From a checkpoint of a small sound classifier.
Data: trained on read English sentences (LibriTTS-R), 15625 training examples, 21.7 epochs.
Rows from block 8 of a small sound classifier, named by matrix and row number. Rows with one number belong to one channel. Each number is 500 + 40 x the weight over its row's rms, rounded and kept within 0 to 999. All counts start at 0. Numbers have three digits each. After the name is the row's rms in percent of the matrix's.
After each channel's rows are labels from the 100 clips, of 14976, where the channel reaches its highest value: "top examples" is what is common among them. Only what is clearly more common there than usual is listed. The data: read English sentences (LibriTTS-R). In brackets: how many of the 100.
# convs0: first width-9 conv (model.blocks.8.convs.0.weight, 208x208x9, each kernel summed), inputs 0-207
# convs1: second width-9 conv (model.blocks.8.convs.1.weight, 208x208x9, transposed, each kernel summed), outputs 0-207

convs0.189 111:502509490488546505509445471516496525530506605451517519504465448506443494549488486519475495518651492517510488462544454521580448527533499513506547517492486475507477446528455540526475410489473553496573518498546473436507526483472538511476491471467568501456557451483563528493500549490442503461507512512495473508471486527500454518481514483473539490428495461654459456518489551563436484509576450543535514401449511557513490454587490478487487489478591491477465479488463441550507513513517536469550525538506442468513528505503443511471487536490517497450496575421505546459583554503478474465462545565565501509478518579446500525539448441477
convs1.189 103:502550496499533525517433444451482483441511511508520441513486535486512439458431533552530574498397548538490496508588485523419532482517542511520474500494480496499451549511509533537472449399551458515517529463464466471513480540545574463560493474420473469560526515467525532442481555501511447519476529490455521477497594534499480481457473524411465577493457530501493502542516480464555445443495519430492550625493432490457503580518436484444486596539491477576523484504504525524466552533518523482541525483503519509535566522450520571487456475475436494477458462476479469551543480471465542414489524492522480533446451431500466489484485494472
top examples: voice: female (100)

convs0.183 107:494556509477530475458381489539520469438509460483439556476650461385533469492496522501448607568532562471455513555459523502530484497461497474476443505499518569476547481546508595502501473549482449415572527561476470488570489486536484447499508526427493527559529494499535498475492437472460532443501520435469503518466562518442479455509477508454466497453524479565494440499506492481494511470453466551550529561498520496438467553485508510468484531493421559569544528561553459478518466506470530547458476461533512519523564483489472507515515483488487477502473479482494476474519516527491538554605556493481494463466508518525442468463541475548
convs1.183 121:489515478476519531507534476497539454521519440497469437472448514570436497543508487490489427409491445473409465432520578465468446468475496495522531497494515469510513474522496569542550474555494619464489511478422471444531505423482537543536494495487452475479467480477559469517531574556436413473472532498476469473488506490438453532523444509507501471568562540466518500511553568476478532445529501488490533477484454530521536486507471504521501466538565581478499513497534565495494493516480572445510539537549517499499540477521578483516506474514459542519531560509508512466534423469604483536451348494516574481517475477461468514499460424480
top examples: voice: male (78)

convs0.188 089:426583465492469476541472545468564472596520534484553501520479471494497516536400502526453585432561571431544378441523507482526417487539519464504534491551453516474490505553454541497536516484504569499457472458448609554430464456482522494499493494540478495620541531504515396461534499458571545541540510501510451453460477475538513497545551483478466441586509522474521499462503529501487490472569494477525453501500478527507504448557503525483500449521475475485555496487518467470516518498513452452545496501466549506485445513510550535519549534470449567452411515517552526485515531523512506479516510543518483544520422467428503494517488530491
convs1.188 099:552493531532441516495468598520581454550559528510538496481507501531559467487538509481475552430480459411491435503464466574514412506459459549526497519481473528516462524550531482477526464525514452533455485466498525584587537553509482504470418482523495422452483434498459554522519471513538524504555498508453553436480491492544495476488522483482446536484535480510541493497506445429475527567474447483484446467551517391487545609552441509460501493571525494448505513474532524504526448502517533552494505428466517562475498425477513530472512408570514489539571489530499521518520536509514523489486465490510477570488451452397490543449508487456
top examples: voice: male (100)

convs0.139 100:492535474482491529456523619415515582506513462490520510543498491440485384484480490475491594532541570519439448533466521440520522505479479478541542420501411518537463489529504545486498436577577499454538436476414547557515457558457502523539531509536461503506513533459593516528508556502480568506518473477498463524533526525511508540506430475521486540438513501524492483535521529513544491501561500510565486502444470487506436486470539503495491533496494522423524455451562510506464470462517494498522484482437460485498477518499522457486421472633527528516520456457527516487555520454444559411546481505526573509512500545504516444481499585508
convs1.139 095:533581434486538523502478466531492494479519495447470543476515489497490508479460489546521451489515443459479487455510523591525474516504472499527554516520433488514530490480439538477530502532511510557473466448536493420479445526515514548507508435532539392517528535438388410469491512471484569511560485482456578512496501492549476522526476507578545532503549517493493470532455580494514500522453488518458561405528464579460510514501434521557496563521501494510578513471531511474559499617528449514448493427557545469589520471511515488474555468448478533406528506458448538558560524530460448453487439437526513546516537473495537468491506505501
top examples: voice: male (100)

convs0.169 088:521495535471441536491527554506492551590502510550458441459575467441569515506517427486523563576461477505503478460476502485503529469465512520546475498441433520452466445461520463586476484498439459453516477498462459493576509535457588567502492566597563471478502524483482497490476493551477535513553519454496497478481484454532446502511490515559524522546476557582477537528413423472481459511507511539527499568466507494442425503429522529451470594532479492450605489500438502482482519479465504494555525464574531484580503447524464457551476518507536511532516425471521519493447498478427557484519477470521424514501519500502511452479572524508
convs1.169 101:549490508473476507513475410468510584460507473514513564502464505549457568536507497587449461505516516493485485522478506521527464428524460485542497465516489509535515457463489540522483502486486558443438505500526424541492473490501481471461471586518394465480544520416497470515549577512450495469497565544453507473485492453512495510594496531515538509506528511479457542495471560496527463409540446463535591512508481543481552508439548555560498500458528538540569549496490537513490467583489482482606476502534482463574515410457538478530539481528473493516505496517490559477549554410530463506471437438499624450478479478559527490471510476466
top examples: voice: male (100)

convs0.186 089:432540474476499435445460480487538513513586493467488545503456445521435469498469544497522483471537510538457465441536521614425541495534490501501530500447466524511524485529510552514469537537500435460496474483457543478544566489545519462508487443506577501454496486498540445579609523470525477454558460472554540470533462513502618447489508514478487601550483484514429513486516512562481458472526461506522546521492461532541440482481510506569517435485576507469391519514487441560450474551516492542495488563565506486512452510479542533556516495407489515444496535543564470478502507513437523530477475495524523425532498538504423527485439501483
convs1.186 088:433480535502459551521511490436495459450597525469558468473494552512456442561474524445531503518504507479524465566466509589578500591573518491551455476507473497430501504477575454502557477522468528556574436400525513451516506531516520489483575542535448490488534438507556504446527491539583538522509520556512497501519593494546501625520449462505488488471534451437521514520564396505530436460532476535475500518480501501529508536494515537485470436499532452436441514505517445444461586535500461513449499505509508499447469466520467525465523510562468459540518491554429498489497515564479493470489487493456473520548514527466440496477521506526
top examples: voice: female (100)

convs0.95 087:479518482488538381555493540548466460617485465533493483476503575508449492519483455557485503492534554544523477458500499524484541466541509504496503510527515553457475454484462518509496458539522453477521596498509593532502477584466485496527485506613509480502421418459486381458489589512547499550495459517505491512439483523490516476573498469522469500540490523449520485406521551468518496493529481564641438491539540503514466476511532527497480537483532506558458431429489477464547463459552524497466499523417462557487442597509473486515543491461514426490485529445546522495505530508480485459516439510482481516522455509492458488508524477473
convs1.95 097:484525563502465468447468597585426497461517492489487518504511478496532534450469449501479541467458493503446457477490564543562446458471504538485503495468482500479534512492494506444570535613551466481525531466494481466526485488514450485484483431460444480544496558516571476520383451393518455492490521528446494472476503560528468474444578460539446469520520476489511483466496491438508518451430457470435480527562511524446511510489514481476436521518543479540436439430505462546526514509478477567488484497480555433494485594544554457530492520590446534548476471552438492515537497538455504548533488535448437481407485463497509503516522437516
top examples: voice: male (95)

convs0.3 094:520534569536552500461477528518567487484521487562458535547471541403533529521510504451469499511570508514597485499466492448511521449452576545458441533510481469487497539464510503485541561427466487468548468536467480513453605498530454466532520506498488442537485532608546562464434573465443493478508466526488534467440491512512462467513446556576487528519507604549516490475513485487455503548479475469550443430455512524561459455471510493535540502481507520547519556452446514547524535542500524484529448435504463499458475621461539545521474469440506538512486522541469468535487545492478366454493508523438521493525482499472526467534517500479
convs1.3 093:503548598475551552553518654467483610488543499564509499487481534527451557552459509471482500493514430526448438493452537538530554480541437489455489489460513470503512491486448486456504563494440496541538497489450530545486510509463520507449520552522457464502498528453506490440530413535461486546485462564453521524416443539518467528446453491499539528532520510540469525473481469502459497546520446508377533535487484567510507478506545495566506553484471532505514456490457428460580444537466583463489477503443470451503522491507468446500521497520474412486500502480510486490546469511557444507495529486444465487508445544548577439450488467477
top examples: voice: female (99)

convs0.79 091:539551438438490584526400534496526496495507502501464516545592532482533511498456550510481638541463495437478479507476491487487488483447517536496485536540447524507503540484518567533537547475451509497450540508460491504506493535518522495545543514528528462566469525511535514581461458437545445520513512454487464508501506473522560504454511502483555577502537470492531471469495497539411434503582508539546588560450440515487479507575352533469541459502481510513526453590580447520470518473495501440545482456489459575507505473474434477456498487557464527502469471480506521466538489498505576499485493518503456456512481429547515442448443501488
convs1.79 089:499492476491531587501475594506529454535527501422491499453468518471505476503476539511527482460473427455497416501442542567530489441434482511472510549439475508504470470372510457468489519512466473457551552520431491427530519506493453479440517413556498403516439526501505525533452482497543502516484464490452495623461527462535502531518503449427513468511482454522520478435483546491436495476477480502522505450524439550468545509508451498512518448500481465487529541430555558500512492440518494576509464500566502578516520556430519581468512466460460470504584542517448495510498511474478533513548449455522508523554457462455456441516536474442
top examples: voice: male (100)

convs0.159 092:476459515535605486606487485443515471475500524475514459466526603469518555504528545482509500490669524433532463484458535445485503504519441542529491454464510467483615471509498477481473490481459494499490519487550482541553489472517503499566487466547480532498453474478581581488531539477427551503464540474514508470540455512472518497500541490412440506520486491544568525496552549483505509454502564489467620443483467544475553554472463477497495526475511545423492550521539469585461484511505491566518479477480485493550527476476504494548505461471489469442501476510401468444479506484519470440465468464484518586504565535462513481465461477509
convs1.159 098:473479540528503528509490538470486523461523529503503570508542497506434619487474503522506458518473455501524510428493541523504516489489606510504479431474518525498583502446420533399507519555607519433581540569498534517561501547532512466499473546585539526492499459507452526497441496540440530507497460520465533473521501500544501502452507496548530542502559482555473470472537501479521464501502459507505487551487506584492486523461496503394514572491501521512570531468454532529489517411526520495473498533571526516525465605546462461481484435433456556559537558413498483510421496456511559453494479489505474516489484496515533402541526452478
top examples: voice: female (100)

convs0.174 101:520505453472524499443487458511444599501459504538534542496415492474528504418569532540445561474460467519506496504574464523525461528496537532522473500513494437508502526453445468501473436461454454475459513577570557487470508419485454485534454555534551434495496461533545499551513447445483499531521558484481465567479504510519473468510477539522533551524558536513454483508499508557558462447489496574527505497448463457538512464413487583493529511527507487482520481521502516528451428449495484489468445414510429509520495579447511503512630465482528561438493592499464495503506457470485469468528519573506474554505464531521524597557505543467
convs1.174 097:499541426530542546496525492439492472474488556510431500456498511498382506562556502509519445510545586445507431504467551525465441510514529538445454522531473449531536512521571573528492534483501527457531546452422523504457514533542551535464515480584546432480538519510495494557495482496507550487433464523448501443528537487504569507536484487472523526512491436537562483545490533477521456562492509509502509566496479507567512520479457518469536481459541480600564443442528526485484505453525478531445542524506511575476469467417513474503522549469438428533467468451523554481617511558524498472541448479484452514547481484494540585433465523536
top examples: voice: female (87)

convs0.20 111:482438534510506547469529494481518456572484567523520566504465535448513526499566511529498440542512526453502487512506535532487462568458476540472530454490565420467535430572522424514471430492507513520535542436512466467536473460596477504508536446470552479505525371487534531415484479502463503498523487480494461439524484468517458510531539473452545529486493520501584531566527535469491519507573473509544601548587446548541527498481499537494478470482420496386448459481485461560465490477480543484518540555454483440510490574504485484495413486461521499481502539499486502536531522536523566573508616490542480467537531465483493479511518497525
convs1.20 103:552516432500480497509541492487506530447496481453518414484433497559489478486509534499486598578469490486474553460525448462521442555534565439537549469501551532493522542468447443545538465446543564513498481485537424521528517544523598492499519472511520528487479447551513443583525515575461496498491491515510501488605511534481516515548469488464522426488519553513537528499434495524581510517486566501496485459513559437497471515509561482523463488517454545508438452522440510543542430430461430506464466495461479539453566370575531469500475506469526516508504440533456489470492572496498525457523524552597497544536514450525496464535518489512
top examples: voice: female (100)

convs0.73 097:481532566449459497540488524474462560529457482462530527463512524532511427513547486531446574477391509489489465430407534536588466491579442480536466496513512493455478571444563514511498566475527529513466558496465505498480476497462556485475430477485486504535479510506457477535412451511533487497462526568514467548493531515517529518545547571449492520490456549452551495546500578519470442526514538489473563488503505483549478490530521494539456517485475466568489485521463490533495607404456545496504526476398551501524559479455474473508476580562495407430482450473552512434560463446490570478534483508473544490498537521535521507475476473531
convs1.73 115:491489492472576514463439640481538491492540468444486576458504467467511531531548534516558523450446439555501476463500475515424573443463563536474484477533487448425548441468513462434560466436525493565521513454517459554538530517479481474472543412546457475483469488493567461471498486527516466498473571495537508520507534478471419496455493450536472501560487518473522547514449450451495558482540473557538480509481479555482506532533504554488446517456505434514429480493485445477439503490520496521506466539546466527486452555516565440440540512455490488552537521526500464593523535545460522515450464550558482505461470450458493404548478550485
top examples: voice: male (96)

convs0.149 101:506495544522504472469593541543549546452439527570508497474474464452450498518539491527567500480561516491493425488432527454463477473545524493490445476416493499417512503502560513504512566577494479529573492519551477485467559491521473524448515443584534482527480556529474461486488463529507493464515465441508523483472534547530405474551437398484475552449586496530524495515527505476447536579522442495550535544472508465456492482471524481507473510498483482451523601519564482525419487501478505588516445528425554531471492470536524444511523477540464578510484534533570523497535532463489492466486536491490438448533483526488429481507492583424
convs1.149 104:444500551565478513473522443568521499501461492537511469535505552494479551528543469482582507539468465524501467499495516573493434489442463427495415504501557470481511478568528477481516516488519553536505471495537494433462496500457555509506462522457416474630549491470619449373534441432508479516482501497520479552447483528514426531472491436581445472495437521497465483465479499546483542469455513493498497502529460511478478556510540490546498507431512540542478556516477506472465539561407475475532625485528500431513489458527476420486522500525419467529512444454507482538507470525491525451478461469493480506495542516452517476524464538456
top examples: voice: female (84)