Weights of a small sound classifier.
Model: 7.88M parameters, log mel input, norm batchnorm, depths [2, 3, 4, 2].
Training: batches of 64, held-out accuracy 99%.
Data: trained on read English sentences (LibriTTS-R), 15625 training examples.
Rows from block 7 of a small sound classifier, named by matrix and row number. Rows with one number belong to one channel. Each number is 500 + 40 x the weight over its row's rms, rounded and kept within 0 to 999. All counts start at 0. Numbers have three digits each. After the name is the row's rms in percent of the matrix's.
Before each channel's rows are labels from the 100 clips, of 14976, where the channel reaches its highest value: "top examples" is what is common among them. Only what is clearly more common there than usual is listed. The data: read English sentences (LibriTTS-R).
# convs0: first width-9 conv (model.blocks.7.convs.0.weight, 208x208x9, each kernel summed), inputs 70-139
# convs1: second width-9 conv (model.blocks.7.convs.1.weight, 208x208x9, transposed, each kernel summed), outputs 70-139

top examples: voice: male
convs0.166 091:474489472508544442505523568430510481442606468581507453476525436507521477501498504438571511470541534506494496483518458524479533496545544485467515513493534515465477484522502551416474504523545477487539452438599483
convs1.166 086:493415502453499474492524495572539489509458454505498559482482425498488456510558388507518479534454537465468472549405505515555501525503509500502434538506532478529475518479416523517531492518469472527411472454488408

top examples: voice: male
convs0.11 104:439577490471477580575542528352543472539537527493429465456505554539512430452528504486504476488501573502491524527474500451490444552487560516522544500504527494503488457531535561421484594490520500481462519424431555
convs1.11 099:471536550411517496500617542519472462483413463416471520541501481469540501574480503467558547478463522545488553508514519516551506481432490463528520447490512490513509523507503520490516450483502506473504548439565534

top examples: voice: female
convs0.74 097:505503468439612518486472552520479552518509518508481488469541481544515518466480543490512502486449496462492500539470465525525475552531477474533567490489486457456497532486499469482483469586535482375503496480470554
convs1.74 096:466462480440480490528484466473462464513495483537521472497477441527411511512393488478545500523479548493431525543547515474486445463529536465496499538586456425447431584493489474525543471507538505555495510460528530

top examples: voice: female
convs0.77 093:467509617495461439515524451507500487473473469517482493499430538503520534511532452479529521573533514514513442397513426483530545510501475444580491492540468459536534419493463486505547486544390563522510446504464509
convs1.77 102:541495527503572506466504538534530472501530545553447466509423519438536496545527534469555473493481480476523484512486518522465502501563481420492494452552507413461497448529545537507489464492394493581432471438528517

top examples: voice: female
convs0.191 096:502538426516512510541510512633464460476464463490520515544536469497474490525455487477529552540486488473465528509569467468475568448552458485524551479508479530484536472476489467481545531428560494475481412509462536
convs1.191 097:498498416510523551433429478455551553466539493477448493496528545497521530479511533547522528518473430507497537468507604542530544507503505475431516496537449578488464514512538563498464483538538470549531546497522579

top examples: voice: female
convs0.89 097:497448496511453519518490467420512418528505479546495543568502516500486500492539489457500502492483495551496470556501456510413516489530439474547556498490508443538553480514531496502563532504539525504501575496487459
convs1.89 082:531494469485596513481548516598519499474414526502522527475512535479458538553538388481431530522489473482509487524528485512515410412502541542532551443497464425465535532482511497597491532505483510520509515518494487

top examples: voice: female
convs0.14 086:523465531497477518511443444515524492482492479541456550462525571461447507499454518467486517457533505548449471551503509571560470516481497578499488467505428564513513543396448472490525441496575466430490533548454514
convs1.14 079:536513499461578516491501493479506502570509467577414430489480569526610540538521540508496514507527552468455484553555451496485467439557482471431497495503474465516503423495523519512496444562524474572484488553559551

top examples: voice: female
convs0.30 102:466533528469478501530484452527488510522511502518492494461502470500535488511508503504499492495555504597470527513458529561578573530554483524499484462518421509530565606417508440547493501564498485507520461507475524
convs1.30 105:479520479478476537487458481550505486548442493470529406506445465483563529509523436515510458506518579524474505541542549481532501519505462508495442583520480539493477566484604493505476416464513549534464454482447488

top examples: voice: male
convs0.76 079:506462488465533538500476487455523514505576511595460496481532514438497512454415519551429524485511540427517537525538522464508523586466451499522543555501493466527430454535429525506464535516464441463498545437484504
convs1.76 097:501458455535541469429471475571455441559435484453495558444499471523453492486496461545498502469409464497478588518602474515543494494521593533439529446451536516484455456522464528596462474459469587513446477478520548

top examples: voice: male
convs0.146 096:536492410486490517467496480449490546492552518531563513478510502462551474511495492478544583463498573522583481521491558492523442527498521497522485531554498534534496518472473501516476552484477549511450418480518475
convs1.146 104:499485542443469526448494527488494442486495488468562617485484470539464502538540496537540502466476534507468439543542463521573496518489496485552448453507563458542544493583529488559488564567472529457480463493506485

top examples: voice: female
convs0.133 084:435479432453511480485492447517504487449500476464471512531521432420474506503548486541483449517492441521516535535451485527484500484555533448558492504486497504456568472499479577521454510522587550581427473589564495
convs1.133 131:600451497435548499529455499476525494506553455430476525433499482461525470442478518479532471532564492475505528508460527462510512457577547419434473469520552489512474513432475526577586527509502508449478491436503485

top examples: voice: female
convs0.169 092:486518475463524543473512477452456451487521522533554504497582493556526500466539462515575468506499457453496426580353484508514513527506487531473469502480482419463497495507520452520530517448513545461563508422455516
convs1.169 087:459537494558503528527518498481488564454517497523524490405517491457511570480501454531569558506481463504498509465498511487512493518540510445448500530539506487540470475501549535411490442531528554529454537497509495

top examples: voice: male
convs0.102 092:490483503496513469446590494530502501482513453504502446542512456511449466487542498494442514557469484434484445529470473484531565503505458474490567501465541435514500449483507519505530453506513444526537475454513417
convs1.102 093:411499477573465542508484552483413523468477526469493496456492530486497541551516546599450491510485489509488549528548481554432512492515439499499566513507465462503514560395522506424492483527516450446486557497467462

top examples: voice: female
convs0.42 122:475506478494505393499517548470480574544534532397463495446486507517548448488558543475519519492412495502503511549478545505519514493517488415518469484516553539529489519521479534498460504560560514452528509485449514
convs1.42 098:598467559501574512552536499531573533496483542570479449504574536457405544566524523499506547496505505454507501532542477525502511473463423533560500511471508499503500537519565492487497452393546454430562492494548493

top examples: voice: male
convs0.33 087:451540511516478538480471461432479532494506537463494507488504525518479481475476549444498505553528436471448519490503484464566466537562428466510516470514578462479487500466492438527493524497524527501480498547495568
convs1.33 094:506503531506499524431606504475563471441537514569481499513483592548523499530530466512511528521538529459467471472497505515441452477521572461491480505501473501453435483488501633436488472468519549519519497482551451

top examples: voice: female
convs0.90 108:490554578527510452508453562452572496572440504522489526488450514550577457502490496546577524572501466434538499499468441556496519524491508503502491547540487450489541548479514486448409501564538460489458542542535455
convs1.90 102:527561465477572478493556507501511455518528501550426585472490541465454536460544496492511565508539485438494473489506581507526469465582444482484449498486524486492508463478478461574585460487513508505442484535469545

top examples: voice: male
convs0.92 090:498451531475565515509459524470455549487499482544452557519498438441543429477442565430529494484503513500505475491492501491517459443532478471525553504505520414454530425517512493505522538528488482438528502552471513
convs1.92 090:554518459488463491516521489582532442451450572483477477560574425492510450463496478466464501541461512458542491468465465455469550473507440526530474494477521508438499456533511498531457542592482523587505465556551465

top examples: voice: male
convs0.26 117:559520554474470479482527497556518466494480488521515473508488463492555420518499482471461559549508506469505515510497519488488499475460429449458568447572512475470493499447541466466538561537502481476513489524547522
convs1.26 105:516452511494590405519468553511505540473496456504476537514484515485482446498480494546564514498509459481472482538536544535496433444582495497446463442476500556477503494447543565545486531453547488512506548589396538

top examples: voice: male
convs0.86 101:524610507517443494532484445498446453460553514536445546446515483450507436490525473502439582556481467542506519478529503539583490488480449440512542492510559542499556433460430482534465491476503571522482559485502488
convs1.86 102:516577463501503495489513466522459531478424468428464534538514513559531471503535496440506527492474505520528465574509445495501543459510585441545482478465526526556550458410488540463484479452482503477446489507537526

top examples: voice: male
convs0.130 103:532460501557587514484506480542493498489546418526503477492501450491475563395493480530465511525519580476503473485533485536512542518533591540485417559491552490514538482520486552557530454523485532543469547545502444
convs1.130 088:447491557593495483479402535447513513564455495492476491508517493517474505545516537548519509547470500505514502500445553501487494515521491561572544534437464518609544521546499497477441437538520476537503553473539494

top examples: voice: female
convs0.145 099:475497492510558544501528529435482479481484498482546572503550545493469468516516511530529475519466576408446465550503468546481524444553514547544530506418475516513457421506432470473495503553446496521497434569543484
convs1.145 099:545450532518458470444527518550560520518484540506433411465493507413456499434496487530489509490521485441545500479539519501457425524517445471478503474516501494513457542516507465569508525542450515527501524511437502

top examples: voice: male
convs0.16 093:524526487480466445478472552468501498443556489534441536456539519455479458462503475465532538482499518459405558510561515512553442468584546575465453522543482480521452484477532471478487523548478507536537522498539476
convs1.16 095:507517504481490462546536525446479537477555502524481597558581413536508496456479439552472528425459482501505495450467528514513433481465516564456435536472530512529543523473457594529520543501449511450482483478517464

top examples: voice: female
convs0.20 099:525458469533581499535407439452557527451419522461497511548540493503457549528477496506546505469501486494514505486491456496480550512530488491464522535522485492494499467536473507513467469505589547513475524504533515
convs1.20 090:444483458528503513490527530562466455616516483537491617464419460514531473457501532566550549520514553487483488509465558540483508446442512459481525527495468500503499504448510513516535466443435436518538555547524517

top examples: voice: male
convs0.159 112:575508531516521420531440491450394567475542494473472564539420507458526509517423522517507493507416499536538525532534517435539484516542469413468478503530538489475493556511556459498502506555554496479566471532463525
convs1.159 113:513497480503476458564412478500568540473513527519603488461483547497409546466538493489552495511509441536462480412482510512475536449489463489527466486560523479507490515470446463502467480428515472558516486531541474

top examples: voice: female
convs0.175 086:500509541471466516519493523510498502516452462521473538478497511470561516484479501521480460489555472533481488533546542524419463479544427540524498514521437534554495536486524450448554499536570544579502477442479534
convs1.175 090:548508498473489528451516463469505416506482478523450498515508393426498534468457503528505520589510424496496571478394490480625459464531456474454549505460507477492470465448489516502513495539515480510446448481486484

top examples: voice: male
convs0.172 096:539536500571598460460481481500525449511496476498547541536511476538506499431452516410478561486532485523514534444482529505593464453434491509476523515563466555530465491523431504469477450514492566494526511454505440
convs1.172 098:483547429538459477429534487459550539509471468503522584520492448483529518526538495575537498498527463508455450478523507460457559517527467558512520560548513571503458565551527433537476487450458504565464517537476445

top examples: voice: female
convs0.204 090:493508552382553470414502424520527617504486470505440553514429569461533492509477499535486500467468531499495515479530475500436525458517441492476535569533491473550491479480493548548464491547519551438546539519544541
convs1.204 091:503519518438516543562488440419516500482533535489465492492569503476426479505417561405490493478465459564472543475480460501535523488540512502434529512516533530490446571493509520492532477532461531547470537473537532

top examples: voice: female
convs0.67 097:525567504512539527450546449475481516561517482431563488475485485485435494528474442520556463560479426503525414465494513469541513547460430451576463571539505499521542477529473575464457540588524512551523529495452505
convs1.67 096:497489491495477501471457529519512479518634522440516492540457475481598533451465519479510537502460496543502540535565475528496469522482545427549467432591491557507476497537513556464523471522493517479513504509480520

top examples: voice: male
convs0.70 097:506477481471520492544573443464390611467455493462511515518530553486482512547576554513530489576514488372526459466519529501547483551474619442493461534555596525495500430494521509504531503518496466529532517532522456
convs1.70 097:476473510487506531554520442530584441524610498492484580463490506470481532519501457497499537523461468505522530544469474547546523492572473487470543466496449461534522461494523524502510551484518540453521515543562458

top examples: voice: female
convs0.144 105:474463558494440454455508477524519509501416481523494474526487451450493518457561522481430508539509442449573459470501481494608562514505517551483479536526521538532512577504507492493561516451579507463522499490527467
convs1.144 098:464497494448467524523528494450487540541536535507489511529474473531437551501526435584489532529526536516568481526530511488527533571563470474468508531477448526522472487522567559465483503495524497566501530506453467

top examples: voice: female
convs0.51 109:523532496481535563493515493488542465418478502486451490472465520536524429466600520470510510510515513509602540508513470488374531490605543532480575477456456513482510474455464549505553551425516541545511530493488449
convs1.51 108:595502494526517495452515489480468443476502515527498474523516585537544476535594493472506442498433558532479529493478502537569457443502478466500565445490462525487494500472487566517504468499464476504530505445518549

top examples: voice: female
convs0.101 120:485543501464516477464437528507487562578495506462491510501483471536508461519503573462439472493402476553503497472511533551438457572499451503453472463523551543506505534481487576469514517544522522430538535510512480
convs1.101 095:501489533495540510477542515498511556534503527559464530491570486440563490508459500506438479556490509626451506475562534418553576523468518533496516498453490469502525567505477535471504484496518471550480537526521532

top examples: voice: female
convs0.52 096:444449542473444500493542493437533543484579486570541581445530525487521492453499500514551479481547478479527484459535454580463528495578568538512538458506425513520529461483497473439527483477524524505525496509498524
convs1.52 102:541515522433559508528453553518451414496494500461435492504538526530505533521450488469461485444490496495487522599516556544541518526503499526471412535457495460513474409443520481486502526474477527431479606505488538

top examples: voice: female
convs0.106 111:457511460494553584502490501514492453416481530466475541485487440508463499539526466410491481529489510476441478547487503450575470507561547472596474483445518516449577486458564407472556514492568441482502435564496493
convs1.106 154:530497511515426507492468490480531513540487497485476506508468493499503494482517506482535491496490525463444474458514434501456427462346478497557500460487468528535597503557522479527400491434576533488495501514511488